From a checkpoint of a small autoregressive pixel model.
Training: 15100 steps, batches of 64.
Rows from block 3 of a small autoregressive pixel model, named by matrix and row number. Rows with one number belong to one neuron. Each number is 500 + 25 x the weight over its row's rms, rounded and kept within 0 to 999. All counts start at 0. Numbers have three digits each. After the name is the row's rms in percent of the matrix's.
After each neuron's rows are labels from the 100 images, of 14976, where the neuron reaches its highest value: "top examples" is what is common among them. Only what is clearly more common there than usual is listed. The data: microscope photos of single blood and bone marrow cells. In brackets: how many of the 100, against the usual share in percent.
# fc1: MLP up (model.blocks.3.mlp.fc1.weight, 960x320), inputs 107-213
# fc2: MLP down (model.blocks.3.mlp.fc2.weight, 320x960, transposed), outputs 107-213

fc1.399 102:498479483448472514490511506538507497487503465529487474512501487502565498536495484483500532476511464492475480495479525503481483535469539500501507554460494542486485476507532541496497532471497526489494475507540536513444530547474532507476515534518530496491480499534532501467439516446527521532518500464480499474503445502586522
fc2.399 110:464522497509518513459473483484509519494548534537499526491534502436490540486471483495500494506482480537494516511470533525436468494505532529492506455509458503495498487500516492492531510512487496501515506536493458499495510493508477448508495496522538490495493501468514501490470541484504450479530491509525544484488484506508524
top examples: cell type: erythroblast (54 vs 14.3)

fc1.612 103:486509468465454466469511507482447510512521458527505494477509527477501503537470450527526479555537507509490520490496482515483494452511524509493487471490534510470504541456509524466492519486490488495488524507482510499490522478541484440483524475551481460494558516473540545494508526480564536530492495494455471466503457480526497
fc2.612 103:476468508486519530532500510484469521514521517514478509429517485520466500435511494471470509521473561478508519506498515496488529507455529462504504517456521534497496519528452536536474496487503528561522525547540541531520493473494493521486525483477498521443513519488496498526482491484480484472499481476526525492513528524493472
top examples: smear: peripheral blood (71 vs 16.2); cell type: segmented neutrophil (51 vs 20)

fc1.498 096:495482530527487518487537524475528521509478515510528457474492477521522514500515437493515491484501507509488478555454464457469509489498520507501548486486507521515530486505488523532499515484473534462517499510504473483467503473528517526546517514518564478499483510514534527493539490537492462517523499498523533534548453501517548
fc2.498 098:499507501474503512538494460457477525483482481526489506483519523512480506500508516499445455509483541479488506466507509506511531471501530509491451464516478486486503491489479500521498455493514427482481503513498474482489531494535487489522481517480481513452527526496517476487527474490497518482496478525498415460499516460513478
top examples: cell type: erythroblast (43 vs 14.3)

fc1.505 107:519512498499489534498485489477509552455516501496513517493552605498465467483484486507449543497529522541487501485497525494475536492521486475487456488516472446452480502523500491513517491505522504510473503517482534526462513546512509529532503481513515520498520556536533506513510470491541470496499543474501509514462497515509507
fc2.505 117:482471502532533487476505497469505446520567520522489506546488473547490509478512521510532434487454474485536464501523513515496506535531503501531538519465480527504511498496468521501466551515494542524519488511489529503507488490514487461462498505478478463488482485457490483515476496480486494497503484528497502479568511498482462
top examples: smear: peripheral blood (49 vs 16.2); cell type: lymphocyte (41 vs 15.3)

fc1.130 097:507500507466484530460501523509494501468524468538520494505505481504512486467469496497484512484532515494489528577464509501474496525523510535485436479524485464529475535503473482465485495522548511464438558513464509515451525480508507485522513510546508497485417479487517512514532497491501515500496502505506531464494504488518559
fc2.130 086:492503494517508456490479492480518475524488551483515509536569484503515501497522520488468525498516512511513458509515501533466495528492480542506507595490470539475496501526477500472477522471486533499532516492476497466492510490486492493497506503518526491513516487469478514486540568473476547492514523507480507484516507479471445
top examples: cell type: erythroblast (85 vs 14.3)

fc1.447 103:481487535529486469482513468516491496472498519508500452521530477547502544555458509520523518524514498469498525487505517516500527466509509504500483484531493521494520547501482493459517522497542517540502481490485510519540509470510499492564468477503486471476465515484521492479510461487493534499525483496513500528525504521498527
fc2.447 108:501473523485525515483488500513488519495502495521476481482471470525493489484485477494476470497500506492458482488502516477478498487502503512518511517492540491506485507549521542514552505497502421475524491524478454488516506504471488541532548501535545536509550501476465497531453476495519501552501497486488475520522497479485504
top examples: smear: peripheral blood (80 vs 16.2); cell type: segmented neutrophil (54 vs 20)

fc1.66 105:511512536480488536498479482454501457485520534501503454517525537486510525528465499480459517505526545540470452474495504456511534498491498499526494511482432479531483515501490513485508550519506453531485456549497465502482518468505517500482515512529466501431484473508514514517483424506492512496459485538462486494497496471481520
fc2.66 112:504514506500512521523499524506513517489485525503531466482486518482494497548508494505535477481510549505528517502513501469492528518459512508499548521494520513528517476497503491509474494498552516501590519463504530501523506488487468502483478550479470458486502519522509506484488444502498500543441493505448460479479546500453525
top examples: cell type: artefact (32 vs 9.8)

fc1.746 100:517475472533486494493514508502502495489549521476467505557510493492505516543469484512505522522523466520494525507450554526522489488461463513518506458548445517514509527489460499499468479530506504480490510486487457547496472509502536491491476496522468516515472490533494529462481528511484460468489491515521535448493510494530512
fc2.746 115:528497505471524510519485509491517521454454415529484470496499496530486491480503529496520497485479523486486469489469476490483505476513499465482476530471524497548519473516510533522485495492485511541538495526572537543485492511500501531495529507494497480525472525513500514498453535505494519573464488502559520484450502508537535
top examples: cell type: erythroblast (50 vs 14.3)

fc1.90 099:510565486509511530486495520487531463502504506522507474515491502518491522492512473460469501467442519477536475532525508507453533499525533499503521516471469547529557500518480508516559507517531480535526497541547530518513497492464560502513541495512475480506501523487526524499529495486514537467490484527445551528520500502525532
fc2.90 101:502500504504513473531533476482496528495449484498515482451530505484522519504505523545487573510504518475502515498532487494555515465478487489495459463528513503488462507540518520496523518533459480552444524458504505472472475476510474540502520506479529501516535484526491510548528456515540458479502504475477449526513477501478502
top examples: cell type: erythroblast (63 vs 14.3)

fc1.362 101:528518495513489466526498495505492495487518505501475499521500472539483576482500465488499497536498456491529496505466492498501506520476482527538494528571460526544566506513455486506486503497491525485509489517512441506490510499492526536491488531482509505482486478527475528465499528532511491472461484516520495525527437481502492
fc2.362 100:517507507509464528496495500524501468514503551477508577487413498498466507484501512512529488529506504517529527459490517485511531520480478488514448487513477500507500496464466451507497520499463501486548481496512442478486515525510490479505536510518508461494520518510469457483524498512490484499515484500526554524485512511504466
top examples: cell type: segmented neutrophil (49 vs 20)

fc1.572 096:504469514518521527507517508481484523459537473472470485534504521487517478531521481510488519473513472500510502503469482497508509415480489514468514501566536492472506448504496484507489489519494508488506464451526473520488522524510492513501461526520490553482490508551517493481537517509492488506487542465477490479505502545516572
fc2.572 088:488515531510467462491487467538489483537491530490502488481470496465456513455525521482508515562483534545498495456514517501490502551486475494463490467492476498511513523529476499488516515507484472449473532505508549450517509495558510511523519543484452487499524499527521522481531528488492505480559506497490527519486498529531475
top examples: cell type: artefact (50 vs 9.8)

fc1.156 100:507483457527494507499495548472467519508544513506515487507485463485452541501523500532500472559502515518525481550505519463513465472505505521544542509493542522503521479501512497482553542498458524470560456468511462505537458461520535503542500501541492453487482506505477484498489488534501447508492497503476521492505433463496514
fc2.156 108:500495486478513507482509541506526528490534502532481470506526475548530538498456512491494488472529457525477480535483523520513464498501524493525507511499526578459499475471483528496493508489494513542498595517485529507471457488473490502496519490482494518477488484472480521497447512468476479457499505474526505496524503494494419
top examples: smear: peripheral blood (82 vs 16.2); cell type: eosinophil (26 vs 4.2)

fc1.571 096:516455495502499513486552453499538460500536487488516473507481452502476481489512530540478523551474503482482477493496464488465495535528496507474505533483510495510501462487511528508522531519475464504501491522538492480494519472524520496502531513545511530487488511476491520455518490480504521496472472498498526512538475508454532
fc2.571 109:510486491529507500527484507493456496515518479505478452498485491495541524520484539503519526488516515466511470562542481490499489523478471475498564491505505509514519541519475531504500528505490502591469536456536546507463460468519524539474523528476458490504511480510540510523521480519525483542497486453479493523508495520486484
top examples: cell type: erythroblast (70 vs 14.3)

fc1.371 098:516500512502481508535511496483482472501509505464505472526471486511482484545463489541540491476490519488500463527494560468443484509471511527492506510500524512543495498492540493451487511530467480508494501522472468535451496447488483495568522518504485503488505460529516497442533477521533552504442480495514509509502453501497517
fc2.371 089:508490485516489508489502477541530498507480507534512502510533521499463518480474537484516524454524490550483522479495491466511517536483453499514564532560504452516510579519439471520498461495525498484482516455495493511515490511490497513504519543503532522541499554514513477501506570499494496491486514493487525525487546475551494
top examples: cell type: segmented neutrophil (76 vs 20); smear: peripheral blood (53 vs 16.2)

fc1.499 107:493495505478510513461538484462542496489487507526514517458516535504472504521464506503495420478515446506510515469473505510512499542511490536480500470516515493489537534512507502533519504481539537490425490535498505471538537490490485478538532495502472508510507496484530519515507487509568501517497503501513503509495513459514577
fc2.499 094:527461495535497518493496473511461472518517527482515471534511481510515520515478516523502541494527496478498529495523458489505488486488462461494541511500551514523478515501486525464505534502471523491541511510503523464485499483536530517499487529489443524473453502510451517491493438500516471563480487473467495511521484556468516
top examples: cell type: erythroblast (34 vs 14.3)

fc1.547 096:510564494475499526491523491498497543500507477560524487475506496506506479486447518522497478518508511502514482533480497496508493442490522510519506487468511504515552510478497522462517497499509466470502490525459529547453513474501497491503491546514489489440537508551477536481488471484478509493503511488524525526470517468504535
fc2.547 104:518526452484518513519484530484512556476492518541510487484497534475509524517485443487470500482487511498511514456514503501539452532496495517495553475543545526516516513482508498470510469506509487594514517499549483466471497498495539494524473462472453507520495529498492531538443526493477498522462535490486499492477491508536493
top examples: cell type: lymphocyte (64 vs 15.3)

fc1.185 098:497501473521484521499499492461524491502539497508536476543563567467500500504497486513496504517470499517524527483513463508501568486515496522493506526503494506534521499526491496467548528474481482557489475457496480492488479464511517499540481465522501543514514549481499497501453561503538568505494501493497494519493502488524488
fc2.185 100:469493505486515483490434521501510458479523498529448483504460459522525530497516459474511479468500501514461521506471500502513482497528512590511487472509522523501506502499510497506483504512560512462487520538495506523514514519492459458512522505488510497483475473501497524521498485456488525547480494535510471464502485478500486
top examples: cell type: segmented neutrophil (42 vs 20)

fc1.407 095:503472456446447498504493458461498512514475464532527537515549524512506526491518489491459492503514482512481536466513479511515505516482487518478499479538498491465501507470537486470486485542525466522446492484489452487524472523508495462485468504527521495509510491492479486506505523437505539498487522524497493482563468474494498
fc2.407 100:489494524501532516492495530516475507479484566523495483483562510475527501549503516474486518505474493544485522522513507509485463565477485496508570464514515508482500552482492469495475531505485517561505515519502548479496503485489490507502501548456501503468466519511528518506498490506475426514507508475479504486536515556531482
top examples: smear: peripheral blood (40 vs 16.2)

fc1.613 098:518511524485451474497478470476484483494458507524514495497502515508470500521511512506519514496456488517476552463507507513447529517498505538488509528445538530467542506496516527497567502518499493515496462466510490523464485505478504516523544490511498532507474494486522516478485538464515524514516443478542466501531490510511496
fc2.613 099:512500493506487511496481510531536531468482459504451528508470514508489458484496444481574496499521456483501503500492523481497495465497477530503494483530501493527485517475487479519503490479500469475467470507482489467483524519529476507495503478504499491462487474525510487514541502496470499489496479531504520504492529478487457
top examples: cell type: lymphocyte (58 vs 15.3)

fc1.145 103:490505496478520513513499484500507503478497495557553498498477503492540491526519524515473530491494450526460468519484511503506504454521515495466474487487510479464527457503528524438537537516542483489513480477473491518449524494463513507522524485508487490505519482485505499468476536493490526539491518525482459492497501541500545
fc2.145 098:495506544519486546484482480492516475495509515532491506532501534467521500512504530547520483529515481533487516468506497484416496527504501509499453540508494529507512472537480528512556528488442522519575466468463526510512488487498535476504534502532487485502531546521531480504506495486528514488491504512515516494537513500486523
top examples: cell type: artefact (26 vs 9.8)

fc1.278 103:446464480520507538480499497505438498517514500518516529535504534509506465494484450504506429484560457513468491469458510488536504469513512476534467519497509505474508526547508509482485484498488508455474532512490510505531534479523534488538480461546515536457464483489454487502478464483481475505467493531500483510527456489501525
fc2.278 096:494534473506522492500493537505522485530532524531484495501522478542474534477541511509517490516452519529522533552508473486463489494519490518478567517509511542495511521510461516505527499522539505488549489504472544439502512465494472505501480485542462492476503516479482464507519500521503518550495444503468540522571517467489480
top examples: smear: peripheral blood (45 vs 16.2)

fc1.657 102:539478514441469543500506533511475499464523532489529530486486481524568513489500444454484531513499492557503494465510486465513490472496525502533540498520514513496524475494492499491483498512461544503472489488469488521466528497454494540472448513486560518504469469495476512526520500551504521505494519529498483540473449500505517
fc2.657 103:518546520552532491476466511486445501537476489492524455466489472508484526494500483512483496498485493513501526536502525534507481494493508507527465523482500474494475514504475526515517506500572503485532569495457511513546553457515506486499498500466488469561559478465469488530494458434493510509517495530456501507506482504532510
top examples: cell type: artefact (31 vs 9.8)

fc1.319 105:476482487510483511525520452467488551464485512510502508490475518519506507513485511535512514564469469518521530504490473486508536491488482573498522454483535467491537532521531513493510487474462503540474510481515507512500498526502505492501481509529556540499479524515485528525513498469498497539497461505528480483524438515487553
fc2.319 104:534532512512526525510504514446500496519523548538524424480482474476508478469488522501481503452507561480516502528530526496523492531462479505491518552467481508465510503496439543530505511511491485545524540466498503509483479500456492524489519506526514476492505474506551459513477502491534474519510506488515487483460558495499489
top examples: smear: peripheral blood (58 vs 16.2); cell type: segmented neutrophil (48 vs 20)

fc1.324 097:514530509517497515492524502500475506520532500506487482520542515504501476521480525457472473494529492471507501492523505513480489499535460496543525494504499502509488517547495480452493527485522498533458494529453524547504521461482545470518484495489471513467499527527539516458522448475550488469458515503499492523501487491544514
fc2.324 095:536487460496509438476500540463492492504485504490560491470521479503485483519477525546445549490507497451492472504521499509553514481527461453499491503511479496502528501487487522532475488521486523515542474461475555498511492495443509506484505530496498482531487483492502459500500504489546534547501525542487517468497512481496526
top examples: cell type: artefact (27 vs 9.8)

fc1.63 104:512498491463492521502530512483558548473538533479529515511474479522438513553525420531481467531499526535495508482484488512515468510502522565546504481515504484529478535507506494495516470456461487476474474523487491501515523504473477463501518510494483486496507533504455508478500498509567495520496506525479487492497461513515501
fc2.63 108:509463475447476530493484493532475479515498483434503510487506496515542523498513497479478571508500487473499504481476500527527524494506494495471496483518522548512503479491503495486491490508494482470455487501526474430450512527480522463511475478505551541541481470532461518504543519513479528498464504513471492531481469487513514
top examples: smear: peripheral blood (98 vs 16.2); cell type: segmented neutrophil (47 vs 20)

fc1.280 100:520502512474497473516500471443493481484480482526473435498499572498484531539486426514472492481508535491467497504491519435526486491491530548503504493507511550456527483540536522513514509471503494471491476501525511475487472510487506491520510496507500504484527482509449527505449522524553533532494485502531450483491428502447483
fc2.280 096:478537513491464488472434535509485511496520522500492469493571525501548503503490494505513531519508459529498526493448507545486489521496500500534500563513515523509497484499506509505509486502524510463489490451505523548512482510470463487515506506453491502522517491520508491512531518550465480482500568493469488487510441481521499
top examples: cell type: artefact (51 vs 9.8)

fc1.668 092:472504518478480490508515519469479457494563520493482466486477496522480484509533506518477507464491497499474543515545511496503487511483520514500510503479466510483494518480518549515520508472533473526516483423512500495476462471470513515500535537564474524462476526518497510519482537495515506482477496478486505519481494464452485
fc2.668 094:496498510504501491509497490480472522509500475507484506539515496501564499505490516500485499462470486484499507539466479512516500514523464522475544508488537508529495540484491486520506485538519459540481534461521562506484494467466498551520485487428487507525485519500567470511487500521487458519432495459467467546529508505504493
top examples: smear: peripheral blood (86 vs 16.2); cell type: platelet (35 vs 1.1)

fc1.193 098:498547473489494466497481508500473500523577438505500492509477471457509536502485511530543525513517465487526510522499477478480477465549495543484499523530529483551514528483512520489522505549524485523496499500480519551488480502520558488492519531511539518481497528496487503446496523504478509472473417509480532485560480494506518
fc2.193 098:481485526512518493526529488497513462528489516501503483491514519497485510495517492519491535478477502465497519506555514530480508483483524505525516448462504488472500503448490539528492495489497535524475504507515508508550466510471506504489499511481516539473520507508472466548477507517554483463508489453517520489488521507521461
top examples: smear: peripheral blood (76 vs 16.2)

fc1.562 092:495520489468483491488529513528523497475480481483506479479515490522480522474526472513473511540453478506457490485491490477489505456512554534497524512475521503482485478463489541507502492517519503478476514478539471490448479477517503495502485501475508515550459508511492525523472517529509512508509538479482487489509452489531528
fc2.562 092:489520482500505475498479503474443492507520528498509486522531513464529511465502488480449481511460495543468542505503499546476481499522491561509505493525479471508515473493527492525503448485547501464534508470494499487541515500483490450534443514457511493512502491508511456486529533537481501515489500516465484479488477460550533
top examples: cell type: erythroblast (42 vs 14.3)

fc1.486 087:502511515495522525484510468450497516465519480540494487523429486467497488488510491511508458485523499486515484498485506518515547513486494497482482471532498515523501523490483521491535517490522467485494506493484459499483513503454512536534494549531464484523520499491489493459514523520500539562499483514486510463505499501478508
fc2.486 075:490494529513509508488534465525486486548473502510500486513521530500495506439495504529500523498497491476512485472481525511521469519493501483491436520507448491528488542531477511501479496509479473487507516497506423504550531506555528524524477508468500477509561494503481502526507465511500497471554551501492516510477448506539514
top examples: cell type: lymphocyte (35 vs 15.3)

fc1.680 104:493527538468511496521478460501524519478510518477511481523492519547549497504479480461424502492510474500495546506466558512544483513504517543521521484493521530539499529483541521482484493471550502484490513485487508527506525515531484464497514507494506506490491506477465496480500481479479546527458502527498467471460451490499512
fc2.680 113:505502503501465519511538486570542459506524498505531515520532483483445502498491510540541493521537491580483481483516474451467495522476489498514484465484476497444465460472439525518483522502472530516540466502472493507499502512487499499499531472568514479518523503513481494501484489515496486483510496524515532495530525492482473
top examples: cell type: artefact (48 vs 9.8)

fc1.579 106:504483458479484472496549476505499508518526563500496528552526499549507509497524492489508488503507530504517520496493517542455513457497548512461450489500518502507513481483517513495511459457508520495465475510478545503522491530505539506507488519509517518520487512499469500507499508424522458578448488522523497497497484489516503
fc2.579 116:480495468512497459512466497492481494513512478459529536508488471489535497485521511440465514490520493499480485481562495490499508483483469490467500466527495529497497528482464511469509489506543501487474523540485520487473517498472486488507509478503530519464526496486502485509530518482518512543520472505478467500522509479478438
top examples: smear: peripheral blood (94 vs 16.2); cell type: segmented neutrophil (51 vs 20)

fc1.575 104:531499500520451500503516482439430543491526513508474499494523477517495534512481489502491531504486520522506536526475520504512504535491505499476498516488483473491485498533602505511533489492501498503472509480485509579500467547498541512519474518509484515467513537531465472513505498485499460503473542531517503490501458514499512
fc2.575 096:491503535495519475522498516482507508480466514532482537485476490555472524473465508509494466451498498513444523500490519518525499497497486515548528515505470463504530552485487509523524491500491497457509542534507512536499494491491449500527515528499536490479476514527508438497506508495499529479479491473562467485477529503526495
top examples: cell type: erythroblast (44 vs 14.3)

fc1.71 100:526499477468504514467494517529512484514477490508530475488517499495522526493484473494484526473461439559502516490491472515492524478500483496495515480520531529499520492515526513493501512521466523516485470486529501500503513518446498535446504519546552546492498486490495523509492534476510436528477458505532503555574468472466503
fc2.71 092:502521491547465473484498556522496485500546492497543492525490448514439476526507530518576451562503515524517438523481474499493497479522455537476500513497448458494500495506528478479494498495491450481496485464453516503518503465472520529510513468496489464528532464507499475522499432470518518528502509516493520513502494481458506
top examples: cell type: artefact (29 vs 9.8)

fc1.517 102:482478481461503516467510509577492560521530467507486542524490542501515527526495467508493505516554480503508492495457503489482514480481486499507495477537532511515499497512520499489509468513481499536470466503520506511478526536456525511498497490528471517510525504500496508496503512482476474501450519452522487511506473472520480
fc2.517 088:489588491513535477514524472478510495527502492501505534515541481447475504505517509519514481510484470541546507506518500530448446524506467487484525507465472466474480483523450542482553516499506464504529489480507531469499482496505482487508470410511505496488554487482542506473494505523501479471511482500498507520523478519520476
top examples: cell type: artefact (29 vs 9.8)

fc1.760 098:474480531489455483467482530469442489497526455498481491526514525548487492508481427507490490519518497488501501503471517505486526492489563505474512473498541507496489502505507504484507461489475496489505526522519494527486535499474483493542501492537497521456477526491459488518508469538503511498424457552468499471562501508484530
fc2.760 086:477490524521528522479491457496486463497500549501495506494481491488568482491497550468499551462498552453508495558529510487485503550484546490479515573483511542516519553495465542484480540498521518498501491538482484479502504491517493478477497519495511489476481503477498488520493530494532531484503488478506520501492511542521475
top examples: cell type: segmented neutrophil (40 vs 20)

fc1.273 094:512494467475508506479505518517473517475540489509524512495537526472482459503525463520496469496489486508541478478487496484453514480508523490475498485470497464486522501498506525505511507521495476478498536502520463515500504493480490519496545531503512494517463509533476523446493511514506488533473531462472480512519477492529549
fc2.273 089:478472520514510508474518476515462560503488486535485516487548555463528525525449520484527530448527502459508563484503515525491479473495485489478464493494539509534494557482507483510521508482518519490457511498497514495530490545503488519469453517494499533514490484496512451538509517504510443476503536481501502479485458512535525
top examples: cell type: erythroblast (84 vs 14.3)

fc1.385 107:548499490489499526515504511460485545477525523482479500514508477499500485487509489451443520481487534477491478543511555471522552498521516512466475487525468514506491484408550540460510549480533481488489478449521446491510503501503503514492502527534529556444499492521509522508521462519493496485481505486484493485463538523515522
fc2.385 113:508537491498473490525554504498455520559507487479530461502537497475515486511498519493512497503543506541490458572480496451450490473503513517492517514510496476496527483467416504504524466512480517556501524402503483488491464505493452514480487522504508502541485539513508497477521494526506503472472500454453474523485475499468518
top examples: cell type: artefact (31 vs 9.8)

fc1.329 098:497521497502499490496505533462553527478539493475529459515535522493499504498477498491483501458513533498493569451535514484486540435541521508475492463538532521479525469530505475504528525478544480504521472455521496496518530506503492532514465489512552495463491533506467540496461537508524517520531485515516488489457492492483494
fc2.329 102:516504498505489479469508511491497477473523509486514488508498447515499488459490505531515441548483459505495430499447517561502514493531496480504446524508432513488482475510491505503504517538449509474519525497459458538483519515503560486516547510526474485516482453491515497483512497495517523483529542514556511484511489495484475
top examples: cell type: lymphocyte (35 vs 15.3)

fc1.462 089:516517521525451483466521502494495536508489517542544487507470548508461480524501490497485495516493509501510514500499511507522514520536504505478542519509511521518520470497491525517532484511510496494494509448522486486469489469512491525534524513538470530486485530526501540476542532488484520492467480512495515513496491484481481
fc2.462 078:536482497488467541518501506540491452493484492506543497502506481503577514525500511505524514518481514464494464435524430492514513524508519469464437468516515488464488508503511495497496493502460503502488436520528502514507516501549501487488485487528503495493494522511508503509484505488520514446525476550501522479547482532514552
top examples: cell type: erythroblast (42 vs 14.3)

fc1.441 105:472497462485483493479523442526469519508516479496503562492474557502549510541520518502493439545509482513453489491510504477503512498509508529464499509503495513472539521497520507508568480568514524489505479476488491547498522472508509507495506545533477511501522512496475522475473534473517497497432489514508439461484509495521522
fc2.441 102:531478517520499523508502515477507459483512514501483477532537520494508512497534512544487547516446473517474480504519480529500502541500477490510518528494512528524492488501461512457484526491468521545576508467481552453531464479496486496526532511490511467489545493502555485485490510511546513518483467491541556504524511498496468
top examples: smear: peripheral blood (90 vs 16.2); cell type: segmented neutrophil (54 vs 20)

fc1.125 104:462505436454438520512496459510502520531501487539505508519485504511532545483507505500481510506535467484478531552502495489476479502495563493511517484491496501495523515486500530499516514471488535536459507530504527522453464514484469499515531505539497508497468560501447486470508481509514539462503487494490459477521510519523502
fc2.125 097:483502521501543506483521473483459476525529511532498521486480453478478511531479468511504514480491526481512487496502537486471446550503442528516490526497491512529491544527484527504480540503512524510502503486494497515495470516504517483495514499522537498482519484494490536488524465503497425504490513504479551510545492511522487
top examples: smear: peripheral blood (47 vs 16.2)

fc1.374 099:547517486452473516479492505471486470479461555512511463515495491516492524499498479487457489468477482443506511477499545493469512503534538533484470508515510498519464500494524521516518520488544495514487491492528470501487532486488546487543493571521486512467493468495457510508493461487493484527491525523485491513512444501516566
fc2.374 103:506490480512491514513515435528438504513474519513507467512464490519537541493507517497519506491490494520510482486498508493529509489488528472479508530460524475496523516482451506476517498527504493504512533504564488484506510469525495491481475541519492484542463513536479523495503471518483520525464512494434450497480440548510550
top examples: cell type: artefact (71 vs 9.8)

fc1.126 110:495510477469482527521515461465560488501484514500484522547533556502482512543452511517515508500509506511505529505490495476516521498526501488520543496512452457498503505501522523440500484492491509511440538471555448514454518500514489484472506512432499527501513527515489513453471477459495503523515516466502484509533484500546507
fc2.126 115:538564481516498480525520498505537528539453491492479538522465485488461474474500537513489507531482482463535491490497491520518475500491485504517522571452510517526524511514510499485524486531484516503519505454521515484499474485522527517495500483491521488525508499495525487443539501545533467516484504479526528528460507497520511
top examples: cell type: lymphocyte (35 vs 15.3)

fc1.439 106:503466471448469511503534505503487474500518495511509521497514535500519488498518508549530475555504475515497450527531487537506510456492522472500537483471497454506547502505498531505486520518493478541493506494496510495489480488453510503469488508477507542525498516520459507481482483481520477508472478514499481497494530509534562
fc2.439 111:533503508462457512509515519542506472506498512464500501544462473511498543491518497495482504481419503523487479525509507493526523540482497530505524489501513516513526541494504520472475535499493481516513514504516448433495516486522525485554496487517422501476517509498474546475531511495475487521503483510499520527519532517443494
top examples: cell type: lymphocyte (35 vs 15.3)

fc1.65 100:527507463538489497473517498476536562525500508487490505487488538490502495504499509464477486477548533459482515495547559484516553496499525480469512520545552485499545534504518543485530506489487509515486505496540467496492529522459516497537519509496485521509470504484509523519487527510509477487513480501497542519517477479525515
fc2.65 098:480496489484479461460484523510472496499510543492506511539496485543499512513504497524546509533457498498518520486506486478505486531502516526461487449490491530486479517497508444503501508493489494465485535519476545437482531507558436462509539510508439513493503491486484507518518475507500521543526481534487498473525468481489487
top examples: cell type: erythroblast (46 vs 14.3)

fc1.509 102:446483531519506508465510516516479480486516469463505450524486484510494452491476491548483440492527496486513508526507495511464466491497502505512488475516461494547506490493542533465501522476518467528513509474489471498494476451527481518530481472532519488459474525486499492511502448481498523481499468512504496499544517498450472
fc2.509 100:519501518539549466484468478492485545502519481507477470470545516478477479514499520497512539484545473527483526513443501484537483478503478495500473476532480514481432497516484506522497474512477512498468531486493528506482492524486506539491506524508515506507506490515516480533541488496523483525504530517485488507491480482521500
top examples: cell type: segmented neutrophil (44 vs 20)

fc1.339 099:583474454536470484466541500496515521522501508495477501499507476503477492544497515534500476490531475456467486498518519502503528499503494503488573487558543503494519488472522507484484481471509497512451487482513502476513461514463511518515499497523481493503506511528477487517500531512525480482478492462477549488488530487579515
fc2.339 100:512508532501482459467473481482507518491469500483514538525539505498538491535430502463498516515471506488521517469512502493483526458498494496458493482500516541492476527494502508465492530493505495487499519558476495470499522468563489504494527540521456498480484474498490551472512469474471470507515487509496519517526488524466467
top examples: cell type: erythroblast (36 vs 14.3)

fc1.283 098:503503508426472509486507463508515525523498462531521484491506507534550493508497490459516486490491461485453519491516486496546472506478538500536459526495523463500505498472530530467527509452521485467447484523535479500477511549455501500504481502510516504450489537501479496496457504465484546517470497518488513501536451519552486
fc2.283 101:498475494512503484493550510449554493485533526498505567510530497428450511490495480496489514510496527508476564482466465479497486483499493512459485509513502486494474476501489473516457491482546532486498485469543496481501499495528470499534482468474550514514478515502509523448513566502539523459492471483487508500489508488470497
top examples: smear: peripheral blood (67 vs 16.2)

fc1.730 103:482501496513481460518510493524480533505520510492515486463503526547503539482454484528459479545479530507511503501516557476516487448485514467483508499488527459533512500483569491485517457516465538534511549515501493524510533496513495528487525511513531474487539521498495489514433485471500554527512483478494483497509474527520488
fc2.730 086:491475480513499492513498464501486505485507553469493547465528502495459545510511495483480497537483550518515522508470568485482510511482532472492514498481469479533500481534503473525524497484467515481562476495506541484538467488516537490506496511434495497504504537467494530500493522499504515478516508466500464505480515494500483
top examples: smear: peripheral blood (98 vs 16.2); cell type: segmented neutrophil (43 vs 20); cell type: myeloblast (26 vs 1.9)

fc1.117 106:510479505521481461536516529497524516442488507500466480541500499472469490547469474497488516471489506472515510498492515500518462524521524513515502501540501503494486472491572476447508493520489513505491467485468488489443489503500483431482503494522508513474466505490508487505536426471504469498518484527514500474507509532511506
fc2.117 107:484520493511496500515526489515497541494480514515505454461488555500477505552476507540517486540511513516502454475503496466489515503492515439504455594477531474543533485474513508529533516501458533490535479488541562478516504517484490502489491467476502490484511509509531491462466492482494484513495510513536489498502527508520517
top examples: cell type: artefact (32 vs 9.8)

fc1.481 099:533498482532507491510526505495423520483508488525490487510502540544485501520481523488476494481489465487496489501518485501511478515523483554503512514508513503485533517519522480494527512508516501497482546492501497506524488503495507501595497535517530530508515498494484484504516484495519559512494475501494541504504467519511523
fc2.481 097:511480504498472525483479517543484487538474533503501456500475484522545514478524507541495516430514466512504535486483488456500535530475479520507505547503520515503476478481467479478514456487500512507550513511473499503511466525465489480494452534482520501505494530511455479539519501513484525458480504459477513518487474492493488
top examples: cell type: artefact (42 vs 9.8); smear: peripheral blood (39 vs 16.2)

fc1.347 097:506498475507530528484522480516419496499479443499494497510501500498467511482491485473479533521489496514490532510486494541457495447519485524506475494510511506485547493480512503468508456480515527503478524522454530537495514501435506488543494531510491458547463509524477499503516513512481513577538521524523515501486472532506523
fc2.347 087:537465495483496516492480487517512476484504531532476531527502525517467495493491489518505508500515493498521509467463494442539511535499456505516518516519511518484538502494464458516474506518462526489496468463520467464469514523497496479531518467466507517516474490506500463455509489472522524534464490521529501492522518494541534
top examples: smear: peripheral blood (61 vs 16.2); cell type: myeloblast (40 vs 1.9)